A small image captioner, trained from scratch.
Model: 15.2M parameters, 64-pixel images, encoder norm layernorm, encoder activation geglu, encoder num experts 16, encoder patch size [4, 4], encoder depths [3, 3, 3], encoder widths [80, 160, 320], decoder layers 8, decoder norm layernorm.
Training: muon at rate 0.021, 8200 steps, batches of 128.
Data: trained on photos of plants and fungi (iNaturalist), 11.6 epochs.
Rows from block 4 of the text decoder of a small image captioner, named by matrix and row number. Rows with one number belong to one neuron. Each number is 200 + 40 x the weight over its row's rms, rounded and kept within 0 to 999. All counts start at 0. After the name is the row's rms in percent of the matrix's.
After each neuron's rows are labels from the 100 texts, of 14976, where the neuron reaches its highest value: "fires on" is the input token at the peak. Only what is clearly more common there than usual is listed. The data: photos of plants and fungi (iNaturalist). In brackets: how many of the 100.
# fc1: MLP up (decoder.blocks.4.mlp.fc1.weight, 768x256), inputs 0-85
# fc2: MLP down (decoder.blocks.4.mlp.fc2.weight, 256x768, transposed), outputs 0-85

fc1.195,014,170,261,214,229,256,215,158,184,238,199,224,142,239,278,294,193,256,213,130,99,162,189,220,199,183,140,121,200,170,142,294,192,209,262,212,208,211,232,224,196,185,258,272,142,179,194,177,269,245,183,148,150,174,116,191,289,182,238,162,210,154,167,336,151,140,158,273,231,150,200,226,195,205,224,225,176,220,257,168,215,242,193,263,233,236,210
fc2.195,016,187,208,229,204,263,176,263,148,228,206,182,252,213,252,184,196,224,202,225,224,194,238,140,258,149,201,199,217,139,205,205,153,196,245,166,255,134,147,204,179,258,199,216,207,141,206,150,211,218,207,276,148,167,135,239,183,198,206,256,163,208,151,204,224,162,171,176,203,174,214,112,187,228,163,186,209,186,154,191,195,244,180,122,167,153,267
fires on: "family" (63); "geraniaceae" (18); "lauraceae" (16)

fc1.709,135,178,170,144,268,234,186,232,218,223,170,176,166,201,161,241,206,205,250,253,200,224,217,184,228,191,134,218,170,231,195,166,206,239,162,207,276,215,172,168,179,194,229,169,251,201,253,147,146,107,173,153,218,162,166,269,216,148,222,201,186,221,195,181,220,249,176,205,188,243,227,144,246,255,215,173,272,165,224,225,170,148,195,200,267,270,146
fc2.709,122,246,235,212,178,175,267,198,276,196,161,196,148,185,215,158,214,250,254,182,163,205,204,258,255,192,200,192,224,193,205,189,177,173,241,202,160,151,125,198,249,231,150,129,157,229,112,236,177,217,208,225,164,225,222,197,197,187,210,286,141,173,216,191,203,180,196,193,166,186,238,244,167,174,310,202,172,217,139,220,189,207,149,240,216,173,226
fires on: "class" (99)

fc1.83,115,118,118,209,254,234,272,275,133,194,275,234,227,216,120,270,131,167,199,186,213,187,225,207,133,230,217,244,172,157,224,126,194,141,159,208,258,201,103,210,176,245,254,121,207,183,187,187,212,208,161,213,202,192,179,244,196,168,190,158,208,239,219,278,148,224,192,184,234,159,180,226,223,253,251,263,223,232,183,245,166,210,192,189,255,217,258
fc2.83,105,265,207,194,197,170,218,140,216,187,193,173,163,128,229,198,301,267,227,193,189,187,255,212,200,162,194,202,219,261,140,196,195,197,270,171,206,207,178,192,242,167,171,273,209,94,274,241,190,178,185,169,168,224,241,219,152,166,157,165,228,140,158,189,223,210,296,205,257,191,144,147,201,203,247,213,205,134,190,215,262,182,238,216,184,183,142
fires on: "class" (95)

fc1.601,129,162,196,192,175,191,143,188,157,184,234,185,192,186,187,187,166,127,239,176,153,218,218,166,139,260,196,136,214,173,187,174,183,150,259,226,133,127,202,182,183,245,210,156,185,266,235,182,145,171,113,143,232,164,132,130,177,144,191,185,259,190,155,204,141,149,197,233,214,225,213,203,137,223,217,219,152,167,276,203,209,226,293,179,214,167,155
fc2.601,107,154,233,234,174,193,241,184,204,229,182,232,260,248,190,223,210,189,146,178,275,204,211,224,254,254,158,161,209,197,160,221,149,278,68,182,232,182,153,221,220,171,205,184,240,138,183,139,206,215,199,291,165,201,197,236,302,284,244,213,125,186,208,211,197,186,196,217,182,183,92,185,273,183,216,176,272,198,186,198,160,265,152,261,166,244,187
fires on: "order" (66); "family" (34)

fc1.333,112,214,228,121,135,227,198,234,154,165,210,218,195,276,232,175,262,171,215,193,227,213,207,208,290,188,185,153,239,194,196,249,164,245,148,256,164,186,195,240,218,241,205,207,216,211,212,230,266,261,192,206,188,218,105,184,184,246,216,219,224,224,275,135,175,185,116,161,249,223,256,189,183,172,237,250,206,154,130,202,202,177,230,233,274,177,139
fc2.333,117,202,215,185,273,203,191,256,199,218,219,208,180,160,266,254,118,213,197,213,198,132,220,188,194,183,214,259,261,254,250,168,146,185,196,247,224,221,239,161,119,206,234,236,280,187,168,191,205,210,199,146,96,243,274,265,185,276,173,170,149,209,181,173,192,185,269,263,179,280,184,199,197,236,214,112,203,177,251,184,210,218,241,166,187,197,160
fires on: "lady's" (16)

fc1.229,064,263,152,177,237,290,224,248,202,137,207,181,255,146,192,138,155,232,187,176,162,155,146,217,183,192,218,167,175,219,185,193,142,184,158,205,200,219,204,142,258,190,178,167,109,180,196,126,218,195,201,233,215,201,192,104,225,207,183,141,177,242,144,136,206,70,270,215,204,161,214,239,217,184,237,244,249,211,199,184,194,277,189,202,140,236,200
fc2.229,066,180,129,188,206,165,246,179,202,190,139,198,196,194,243,227,184,151,179,228,203,206,152,228,236,182,216,180,199,164,171,156,143,210,207,196,213,268,190,174,272,175,237,183,240,175,256,256,173,210,145,209,154,103,169,203,258,218,227,253,227,197,204,247,187,213,221,174,255,217,148,216,153,260,242,277,160,99,196,261,203,185,203,236,211,177,218
fires on: "brassicaceae" (95)

fc1.140,059,214,211,179,186,169,196,189,206,250,162,213,182,189,161,282,224,233,177,204,240,165,231,146,226,181,279,188,218,211,244,212,256,206,181,159,206,217,190,163,209,221,145,171,209,213,209,146,217,173,218,210,280,252,205,213,215,215,213,176,149,275,259,219,238,231,138,254,205,179,155,164,175,193,264,144,166,199,192,157,186,239,206,199,245,217,208
fc2.140,057,233,241,168,196,102,165,196,197,199,259,272,235,257,189,188,221,200,187,195,211,257,239,202,129,158,266,266,152,154,147,227,219,231,248,196,140,226,204,212,270,216,247,238,193,241,218,220,240,238,248,214,208,156,163,229,214,100,204,204,259,244,133,153,135,226,263,153,257,220,186,247,173,226,227,233,175,144,278,228,217,153,154,274,226,230,206
fires on: "lady's" (33); "nigra" (9); "bona" (7); "matteuccia" (7)

fc1.223,114,124,189,150,304,167,178,137,187,208,168,233,173,238,165,180,228,159,265,186,193,210,72,181,272,173,217,206,231,164,210,239,225,193,219,184,157,167,262,231,210,164,217,222,161,194,198,263,205,163,168,239,207,150,164,157,226,231,245,143,100,255,160,198,255,169,157,250,196,212,199,220,271,205,199,235,247,261,245,170,191,232,160,197,161,263,203
fc2.223,111,210,213,223,146,206,215,165,256,122,261,159,233,189,172,226,235,220,253,209,255,137,241,219,227,268,248,189,239,195,239,213,193,152,189,212,187,229,216,248,155,227,130,139,252,213,242,170,158,193,139,219,183,206,219,233,231,163,167,226,245,189,256,219,146,149,172,160,230,170,91,222,166,195,185,268,267,262,157,166,263,207,236,236,166,209,150
fires on: "magnoliopsida" (79); "polypodiopsida" (13)

fc1.148,101,185,202,286,183,232,247,227,103,150,123,229,228,240,251,113,210,195,199,163,220,299,190,290,252,164,196,168,166,244,172,202,273,172,119,234,178,119,116,226,187,167,126,151,194,217,221,216,156,141,211,229,175,277,219,175,139,214,173,172,171,224,217,205,175,173,169,214,261,197,231,207,229,158,189,174,264,227,214,166,181,156,181,208,215,244,190
fc2.148,101,234,254,191,144,184,180,215,228,208,153,158,191,168,183,235,197,170,237,149,203,145,232,203,242,194,230,244,204,200,228,186,169,97,217,138,158,233,256,212,124,177,244,176,197,253,267,225,188,229,161,211,157,242,228,264,180,213,223,161,103,132,177,206,161,177,236,248,192,174,206,183,219,175,186,206,197,232,218,174,244,252,247,107,171,229,267
fires on: "magnoliopsida" (90)

fc1.501,064,257,194,236,149,246,217,258,215,180,166,143,229,249,209,266,165,235,228,202,266,200,170,213,119,255,168,236,185,199,163,183,152,191,119,225,144,235,181,214,222,210,217,125,249,231,164,187,181,203,228,155,127,212,148,216,201,197,229,231,267,234,161,215,187,213,177,170,119,306,224,252,199,120,192,152,190,205,207,260,155,222,229,235,151,168,203
fc2.501,069,189,238,202,143,244,249,220,170,193,184,138,205,192,259,170,248,145,254,204,263,244,186,177,223,203,231,143,173,254,201,219,155,153,237,202,185,235,237,258,209,209,146,271,241,210,147,149,248,213,121,234,244,256,182,141,241,178,228,174,145,233,120,173,190,216,207,203,255,241,179,222,239,216,129,201,190,220,199,253,208,171,199,235,173,185,179
fires on: "asterales" (53); "fabales" (25)

fc1.520,127,217,262,259,159,179,158,168,207,175,171,267,160,215,293,209,244,278,188,196,134,137,247,154,93,201,278,222,211,221,226,225,213,139,219,215,177,142,279,146,169,273,89,186,217,214,174,257,174,198,158,180,177,197,165,241,196,192,248,191,164,222,224,146,209,163,202,171,182,226,142,138,204,192,192,260,189,195,301,230,193,162,190,144,175,215,338
fc2.520,121,193,124,197,302,175,230,224,133,233,263,246,227,214,163,196,154,198,260,243,241,222,238,233,194,265,161,221,179,197,182,165,189,177,229,165,193,146,210,201,210,171,262,175,255,130,187,194,272,222,155,157,184,243,146,143,192,201,167,220,191,214,158,152,133,215,201,264,142,180,179,250,243,204,222,169,154,167,92,205,224,187,179,248,178,267,122
fires on: "eastern" (22); "fly" (10); "triacanthos" (9); "ivy" (9)

fc1.766,108,158,220,199,115,186,212,220,208,235,195,214,180,166,232,153,218,243,152,177,249,218,187,185,253,220,276,244,151,183,253,180,209,208,139,177,194,225,238,231,225,237,228,222,155,229,221,145,195,173,151,175,182,183,209,225,230,180,106,192,133,183,254,151,211,118,183,247,158,172,237,201,234,238,107,280,156,210,266,195,159,159,194,187,216,118,226
fc2.766,113,171,195,121,209,229,218,243,245,188,169,239,157,266,205,194,173,209,133,198,175,178,196,225,167,177,279,251,255,189,245,140,254,228,204,152,148,172,241,254,135,185,219,155,276,225,135,191,253,194,194,178,222,175,198,235,207,183,235,161,177,165,231,190,225,205,187,163,145,251,207,191,166,166,272,188,182,198,183,213,165,172,184,209,221,242,175
fires on: "milkweed" (37); "bindweed" (8)

fc1.619,137,182,161,284,162,185,121,191,240,217,157,242,222,265,138,185,251,248,170,161,219,260,215,215,178,167,169,172,204,127,221,194,153,216,156,270,245,179,205,191,115,220,178,232,225,163,186,205,205,164,225,230,167,154,249,115,279,196,182,200,212,254,177,167,209,222,211,195,223,266,184,173,256,218,221,214,183,206,197,253,230,175,214,192,196,237,166
fc2.619,106,135,198,110,246,219,242,219,176,110,233,214,212,141,239,180,181,207,315,198,153,133,243,154,201,174,193,216,161,208,211,165,243,242,199,134,227,198,168,193,263,167,220,211,207,147,159,215,160,119,161,208,244,225,171,297,183,128,241,169,215,167,302,267,208,231,173,210,136,148,219,218,175,242,259,185,208,239,153,245,114,242,201,154,219,198,211
fires on: "class" (99)

fc1.523,080,190,240,251,116,247,218,198,163,174,146,314,203,208,193,180,189,219,251,217,238,204,225,138,257,185,176,157,205,208,259,181,237,93,153,236,176,225,128,168,255,183,140,212,238,162,163,195,190,213,234,264,171,210,212,272,205,230,196,179,154,214,172,183,242,168,247,199,181,195,221,245,224,192,259,228,185,198,200,135,121,75,122,224,161,241,294
fc2.523,090,191,258,159,198,210,142,249,166,208,191,180,216,159,181,204,211,181,180,140,245,220,187,187,245,138,141,261,228,165,230,209,137,197,211,198,157,198,177,169,142,237,222,167,185,183,173,202,179,140,244,218,137,266,238,216,213,219,277,158,187,197,185,244,189,154,169,261,170,155,196,171,257,184,214,230,158,263,216,166,263,222,210,217,209,249,247
fires on: "betulaceae" (41); "fagaceae" (37); "altingiaceae" (9); "polypodiales" (8)

fc1.490,065,199,187,210,212,151,219,187,188,148,103,270,238,217,238,207,190,198,199,193,154,252,191,148,203,191,143,263,222,218,270,176,316,166,156,209,200,231,208,222,287,214,173,240,182,185,227,194,245,195,168,245,207,147,207,228,201,180,174,265,200,234,252,220,236,124,126,161,209,229,121,198,228,225,156,188,294,199,185,239,213,298,268,206,248,246,188
fc2.490,066,232,201,268,223,169,188,209,200,188,209,219,169,191,205,184,144,238,201,277,206,194,221,173,295,175,229,159,150,161,181,160,129,245,206,195,228,153,109,255,180,144,253,168,262,207,155,285,174,207,183,152,216,224,170,254,147,235,217,201,145,173,238,218,201,212,278,230,179,163,175,250,195,209,187,237,236,235,207,140,202,150,256,182,136,158,222
fires on: "lady's" (32); "betulaceae" (21); "cucurbitaceae" (9)

fc1.194,095,190,185,169,181,252,210,226,295,254,196,226,191,184,244,201,268,187,274,227,236,226,257,227,132,226,183,197,233,248,166,186,101,199,204,127,169,179,212,224,199,224,157,89,195,218,249,191,199,251,134,182,190,216,290,248,220,173,174,179,257,223,180,180,257,156,201,205,231,218,237,176,278,214,200,184,208,247,236,171,224,203,225,169,247,201,216
fc2.194,100,189,149,193,202,216,229,245,283,204,161,164,197,162,253,231,199,204,258,221,253,285,209,231,181,110,149,234,202,160,206,232,100,163,141,202,237,277,180,213,119,212,195,171,219,230,206,219,154,181,175,220,160,246,189,210,223,215,170,252,222,105,162,146,199,163,206,186,199,211,189,179,230,233,210,206,165,160,254,231,226,270,191,202,201,217,147
fires on: "order" (99)

fc1.729,087,185,206,204,162,173,143,179,158,197,266,199,204,164,231,233,249,212,208,246,166,194,233,173,261,190,210,184,215,138,186,180,223,222,164,226,193,216,240,130,217,199,239,198,158,190,200,197,257,186,181,174,191,247,154,169,227,198,225,146,284,212,150,244,201,133,130,268,175,282,209,128,173,112,180,171,199,225,149,172,213,204,195,190,124,243,171
fc2.729,098,241,177,177,195,254,200,254,263,213,95,179,143,204,296,221,204,177,186,146,168,212,226,278,192,183,172,206,180,179,207,166,253,233,159,241,197,246,234,210,143,206,271,198,153,226,137,162,236,196,199,274,189,143,168,197,230,210,164,207,218,226,142,206,185,153,213,202,150,207,199,197,215,142,221,204,112,253,123,143,152,197,169,220,211,171,128
fires on: "betulaceae" (57); "dryopteridaceae" (13); "polypodiales" (13); "solanaceae" (10)

fc1.99,056,198,232,212,196,251,219,280,185,170,234,215,231,211,232,212,233,239,159,156,237,172,248,257,150,266,171,184,160,281,229,237,152,272,207,213,161,168,223,204,251,222,184,123,164,183,153,226,210,240,270,200,190,177,246,154,142,208,163,108,205,158,204,193,200,233,121,171,215,263,136,131,250,161,115,206,187,251,206,185,143,202,253,198,218,219,214
fc2.99,057,223,203,178,194,202,155,181,214,222,165,206,174,161,231,202,135,121,193,202,208,208,256,145,204,148,184,210,264,189,253,236,147,244,186,165,221,241,160,148,234,194,156,235,240,184,219,171,142,216,174,253,260,238,197,172,248,232,199,163,241,237,130,190,183,165,222,217,236,171,244,257,244,237,265,237,278,182,182,185,261,129,220,193,249,174,140
fires on: "milkweed" (31); "orchardgrass" (26); "buttercup" (14); "susan" (8)

fc1.598,072,240,242,227,229,237,190,155,216,200,211,201,121,226,221,191,183,181,241,187,263,182,249,192,224,152,141,201,212,164,197,147,227,245,157,163,225,255,170,161,202,154,211,215,208,168,137,169,258,214,243,193,233,151,197,207,215,151,189,186,122,175,207,249,182,163,257,248,212,241,184,142,85,190,221,138,199,223,141,128,260,206,218,248,232,141,119
fc2.598,078,256,211,202,231,182,195,183,283,165,190,229,180,235,251,228,247,261,197,181,189,189,196,244,172,219,190,171,170,181,204,143,221,184,112,162,197,224,253,171,216,250,220,182,136,168,137,155,206,166,194,223,209,198,240,194,211,179,206,237,212,181,211,165,233,151,197,178,153,223,168,194,170,184,186,247,166,132,216,171,165,217,157,188,166,181,186
fires on: "betulaceae" (39); "osmundaceae" (30); "adder's" (24)

fc1.131,135,104,165,101,237,154,229,101,209,193,235,256,195,195,178,207,265,144,230,227,140,254,280,246,209,255,226,164,141,214,131,276,234,151,177,184,237,226,239,120,208,203,187,206,200,221,230,203,176,197,251,191,220,148,188,146,236,213,237,164,257,124,228,188,324,168,184,182,163,235,176,251,200,235,242,249,148,210,209,263,210,150,171,270,188,122,211
fc2.131,123,256,262,252,185,200,187,212,201,185,216,206,138,205,197,245,153,250,181,209,237,203,221,158,264,256,225,246,157,142,148,165,186,198,278,162,191,211,191,232,208,212,223,222,219,155,176,227,166,226,80,247,159,297,267,215,168,213,249,136,78,202,250,156,162,145,204,203,188,209,196,259,263,165,211,196,201,157,190,161,192,215,256,163,167,166,200
fires on: "class" (59); "family" (21); "toxicodendron" (14)

fc1.767,080,155,217,216,170,164,241,148,158,200,168,237,177,175,185,242,172,198,177,198,223,244,204,230,187,179,127,230,216,161,209,192,227,161,199,217,177,194,88,236,152,175,209,162,162,191,232,151,212,207,180,157,209,225,192,143,175,269,263,188,180,211,206,275,233,119,151,120,178,155,152,279,212,187,250,167,258,248,175,201,167,212,159,161,274,246,206
fc2.767,069,211,217,177,193,214,118,284,249,203,191,144,168,175,192,207,167,154,202,208,199,194,288,141,264,246,224,157,216,223,200,226,142,290,217,176,226,263,258,161,230,183,223,242,250,175,182,276,193,261,173,150,252,200,174,237,215,120,182,194,174,219,161,130,200,199,199,201,124,215,221,151,185,162,207,200,180,122,267,201,203,124,155,193,181,139,172
fires on: "class" (51)

fc1.315,086,278,220,230,189,240,204,163,135,281,183,250,148,192,199,251,254,233,170,198,245,262,230,177,183,183,173,202,169,210,234,167,200,260,135,210,145,190,139,164,152,156,284,185,179,145,129,161,176,170,187,242,205,198,185,158,220,184,198,172,284,189,227,164,175,260,223,208,198,185,74,220,117,242,158,190,129,141,187,171,245,235,213,193,185,222,192
fc2.315,095,122,181,249,170,197,173,245,184,217,203,153,231,244,155,142,162,184,243,272,192,93,244,214,211,145,253,227,167,184,188,217,155,209,212,244,255,165,173,266,252,213,188,279,131,156,166,165,266,212,165,159,205,219,284,155,190,157,200,158,194,181,216,110,176,190,241,278,225,204,149,218,276,141,229,177,208,248,109,147,174,196,160,241,278,252,228
fires on: "asterales" (51); "rosales" (16); "aethiopica" (8)

fc1.754,097,263,175,206,207,214,194,222,182,197,209,318,185,156,115,254,271,220,161,257,237,159,199,161,199,218,214,133,142,200,255,244,197,164,163,139,244,245,151,185,221,239,168,153,185,178,243,197,216,157,182,154,283,188,240,181,242,131,192,287,194,150,254,237,168,224,240,205,182,138,239,217,247,207,242,193,228,247,213,197,164,235,254,235,261,173,164
fc2.754,095,208,166,199,224,218,192,187,143,175,146,114,150,199,186,219,164,185,305,177,190,198,220,243,195,197,209,282,228,155,187,248,213,223,243,194,175,174,212,152,194,199,180,216,220,201,216,231,179,207,109,188,163,254,196,258,176,193,169,183,178,199,231,172,168,197,127,209,270,233,234,207,171,152,193,216,209,160,175,196,216,153,212,232,201,133,206
fires on: "family" (93)

fc1.23,132,176,192,224,200,197,237,172,139,227,207,184,237,197,184,215,195,214,219,215,219,176,207,189,269,240,247,157,184,195,210,210,205,210,191,223,105,245,173,276,138,218,191,117,236,205,182,117,268,242,223,175,182,187,155,244,185,128,221,178,233,202,225,182,184,198,172,154,153,211,270,199,158,190,175,170,201,184,216,251,180,156,179,247,199,220,181
fc2.23,116,245,296,182,169,253,197,226,163,194,213,197,171,168,288,207,203,228,199,203,139,182,232,219,170,200,191,219,162,194,206,130,173,245,224,204,226,237,231,180,204,218,222,236,175,132,237,243,192,144,126,187,174,224,183,207,237,229,208,274,187,251,245,143,228,129,215,231,177,220,110,178,310,200,225,179,186,134,118,180,139,233,226,223,100,238,203
fires on: "family" (44); "celastrus" (12); "cytisus" (10); "argentina" (7)

fc1.93,107,203,259,154,144,271,208,203,184,239,183,176,239,212,227,206,227,227,219,219,235,251,179,228,129,144,156,266,154,207,208,178,162,179,264,134,262,143,148,217,236,193,255,239,224,116,219,228,139,152,217,230,196,212,157,206,109,167,201,204,194,167,186,179,125,196,170,216,263,195,210,219,182,126,176,201,206,113,176,170,223,204,207,173,82,198,217
fc2.93,120,152,172,191,148,231,218,204,117,265,180,182,225,170,188,215,227,168,271,156,224,115,213,173,188,266,259,196,162,196,162,251,255,150,199,155,198,239,238,207,179,166,241,232,190,230,188,185,210,233,235,253,201,211,184,186,223,184,237,204,236,176,235,173,176,159,180,185,242,252,172,178,159,190,209,163,244,192,186,140,138,204,220,152,204,207,188
fires on: "magnoliopsida" (85)

fc1.92,134,227,147,221,258,166,193,250,156,173,231,165,249,185,178,182,173,230,217,204,108,240,154,205,193,148,104,126,168,188,131,124,230,179,107,208,230,189,241,215,242,241,189,224,257,174,221,211,222,191,160,211,203,212,227,215,274,136,129,164,211,199,130,211,261,205,194,162,258,233,132,233,224,242,252,166,160,236,244,204,225,170,158,210,229,172,143
fc2.92,112,203,208,157,164,238,215,133,167,187,193,193,176,168,229,182,193,182,258,217,225,228,250,230,269,229,219,184,171,198,186,251,176,313,218,194,201,150,149,156,123,161,229,233,111,210,202,229,115,145,189,234,224,169,157,138,151,279,259,162,124,156,217,201,131,199,230,214,154,132,315,230,176,154,208,188,221,139,194,179,194,267,266,155,202,211,188
fires on: "class" (100)

fc1.742,069,229,194,204,152,255,267,185,180,153,116,262,238,151,197,224,204,183,132,197,166,159,222,152,213,200,177,182,182,163,189,252,114,192,186,202,175,200,157,247,199,177,190,235,175,194,219,209,200,141,275,198,239,253,299,229,244,227,190,132,150,190,162,165,196,165,204,209,197,184,226,183,182,183,183,264,134,202,171,180,96,223,234,195,180,290,248
fc2.742,068,148,162,150,216,244,182,233,241,268,190,212,202,223,168,185,186,258,155,191,173,164,180,282,254,231,149,179,198,264,194,205,169,196,160,234,203,163,138,92,216,247,153,286,224,265,198,195,159,233,242,221,188,183,212,211,196,199,200,217,242,194,181,242,200,148,231,232,187,169,224,181,232,198,181,274,241,170,179,207,146,154,155,130,146,169,235
fires on: "magnoliopsida" (75); "liliopsida" (22)

fc1.214,056,106,306,225,165,192,188,251,173,214,214,224,246,233,177,219,225,167,221,129,167,138,197,208,228,165,272,166,162,222,174,150,199,184,145,227,196,154,163,132,170,141,236,256,245,200,173,164,189,263,179,202,181,170,210,196,202,131,233,153,214,249,126,242,155,187,182,238,227,167,218,220,148,142,186,193,237,121,233,115,184,221,173,231,188,275,260
fc2.214,059,216,228,264,270,224,154,187,207,107,260,241,192,206,239,177,145,205,135,182,234,193,224,234,158,175,138,204,157,134,196,224,130,196,228,130,168,238,151,191,161,149,118,174,145,188,207,203,183,274,123,190,189,152,203,188,246,242,234,221,205,241,187,185,208,143,208,271,204,115,220,191,200,299,232,155,148,242,232,175,204,189,145,166,220,257,107
fires on: "orchid" (30); "ash" (19); "fistulosa" (12); "verna" (8)

fc1.288,083,144,169,246,244,239,174,215,222,199,205,199,240,141,219,136,144,178,262,197,210,71,172,120,213,193,165,274,221,211,208,218,198,168,250,229,168,235,182,153,205,183,121,228,249,168,193,166,122,194,257,187,174,247,212,140,188,220,128,293,168,289,58,150,166,214,209,214,251,167,207,247,227,176,219,246,217,200,222,199,152,215,227,249,115,203,213
fc2.288,082,268,129,214,104,278,251,268,210,276,138,165,234,180,161,203,231,146,170,189,172,174,166,207,157,223,225,161,226,148,241,198,222,175,231,227,184,194,161,243,107,192,229,165,228,90,215,244,203,224,141,208,137,204,173,208,195,219,213,223,204,169,257,204,175,177,191,156,228,123,229,232,123,204,196,201,161,170,177,181,225,208,208,217,218,157,231
fires on: "brassicaceae" (84); "pinales" (15)

fc1.673,125,159,146,183,240,175,222,260,194,196,150,216,229,207,131,138,203,237,230,194,186,253,206,258,180,173,126,172,191,187,163,221,198,161,178,228,192,215,169,226,211,175,127,172,191,275,183,139,247,226,226,244,178,111,221,253,280,146,173,293,103,148,217,273,193,252,211,194,155,173,173,176,215,300,199,220,186,163,180,152,193,169,206,141,199,157,149
fc2.673,106,232,118,222,150,235,114,212,240,199,256,151,176,189,201,212,175,228,207,187,220,198,99,184,264,262,210,197,192,221,235,252,218,276,173,189,204,133,235,108,191,154,184,260,242,196,232,251,193,194,211,238,208,311,228,170,187,217,223,200,246,202,199,221,167,205,197,178,153,264,189,225,107,164,247,207,236,194,205,232,219,231,184,208,199,234,259
fires on: "class" (74)

fc1.435,095,241,240,228,151,234,223,190,184,185,227,191,231,233,179,213,166,225,261,198,225,212,204,213,158,241,249,185,198,156,134,173,229,248,239,206,251,249,204,175,216,96,235,177,231,185,149,216,274,238,208,216,221,237,205,176,170,180,222,220,150,165,138,197,248,200,178,118,136,186,186,212,182,229,235,208,298,245,258,107,164,191,168,237,164,193,188
fc2.435,086,202,150,158,265,146,247,123,264,230,265,131,188,184,241,250,174,142,200,177,225,223,229,183,152,243,227,175,197,167,177,322,181,228,171,189,185,130,206,158,255,198,180,184,245,231,272,135,218,212,155,187,177,193,202,224,218,207,218,228,227,175,212,156,183,182,184,218,290,191,182,217,148,194,107,275,138,234,208,264,232,221,165,182,229,203,268
fires on: "brassicaceae" (100)

fc1.699,060,206,185,115,207,154,102,106,197,284,186,139,209,190,198,240,167,207,200,160,238,211,244,207,163,238,207,202,138,283,184,201,226,221,235,193,180,150,186,156,227,219,174,244,245,159,194,203,214,211,217,202,144,189,244,204,165,244,209,183,246,202,167,223,180,169,150,256,180,169,120,190,269,216,183,102,213,214,187,129,150,145,255,173,217,162,209
fc2.699,064,202,154,151,249,219,233,220,256,208,282,204,211,151,249,245,248,203,127,140,240,226,173,236,212,160,168,179,185,225,195,214,172,196,236,189,158,205,256,132,178,121,235,221,202,189,170,188,176,251,129,162,260,235,228,227,255,196,234,174,208,172,199,228,142,189,178,200,169,159,47,184,205,205,199,202,188,238,197,139,224,126,232,182,181,204,231
fires on: "milkweed" (23); "partridge" (20); "cut" (18); "round" (17)

fc1.81,074,177,136,128,194,281,152,182,212,224,229,117,259,280,237,208,196,246,207,224,214,223,177,233,204,176,166,186,269,229,178,208,120,282,234,193,151,125,194,269,250,216,169,226,223,250,191,218,125,165,184,221,257,193,292,194,234,199,209,194,179,179,206,181,205,246,190,264,189,232,191,182,196,201,234,168,206,221,205,150,139,187,169,195,156,203,131
fc2.81,075,220,187,195,320,220,225,191,199,201,235,199,178,175,139,184,235,203,213,227,209,192,172,227,235,192,142,249,223,212,178,251,182,138,163,199,198,223,250,173,184,227,276,144,237,210,203,122,168,233,173,126,142,247,252,258,191,287,209,201,173,139,238,165,170,144,207,141,171,226,226,230,195,219,169,186,224,184,191,258,288,205,185,203,165,200,234
fires on: "brassicaceae" (91); "hawthorn" (7)

fc1.610,062,218,190,214,193,146,88,174,176,198,229,283,272,139,226,161,192,242,229,226,203,165,205,115,243,172,211,180,247,173,191,89,194,162,140,179,185,214,141,165,265,207,207,150,276,242,210,225,166,149,159,176,199,188,170,166,135,210,180,189,243,185,191,273,216,181,191,261,180,204,200,239,232,199,207,123,231,184,235,250,195,184,228,170,270,186,147
fc2.610,066,179,210,180,123,181,226,173,221,260,184,248,200,258,160,207,154,162,209,263,203,212,257,187,156,280,170,149,185,155,203,184,133,97,209,213,238,135,259,267,203,177,157,183,234,225,165,300,118,214,164,154,224,205,303,202,253,175,307,204,212,231,190,225,182,297,209,243,182,185,198,203,185,197,238,219,209,163,144,288,193,276,189,174,207,226,143
fires on: "eastern" (35); "veris" (13); "palustris" (9); "creeping" (9)

fc1.468,116,216,203,248,177,170,179,214,114,122,103,209,233,197,229,196,155,246,212,253,310,188,250,195,101,146,158,182,164,219,179,240,202,234,178,211,190,227,159,277,148,199,241,179,179,221,201,279,259,193,219,204,231,143,217,161,203,246,244,173,260,218,198,166,220,201,139,267,228,248,181,197,247,182,242,248,171,199,211,211,211,167,196,217,200,231,159
fc2.468,127,189,190,171,166,224,177,161,238,231,236,291,195,201,208,212,242,135,158,260,185,233,90,202,185,143,210,186,137,209,266,172,247,216,183,152,170,202,198,129,231,148,144,217,238,190,257,215,187,157,111,174,163,213,279,229,97,231,166,215,156,210,207,160,189,164,212,253,203,237,191,195,207,184,154,159,217,188,235,209,237,214,216,218,219,161,229
fires on: "asterales" (41); "caryophyllales" (14); "lamiales" (9); "brassicales" (8)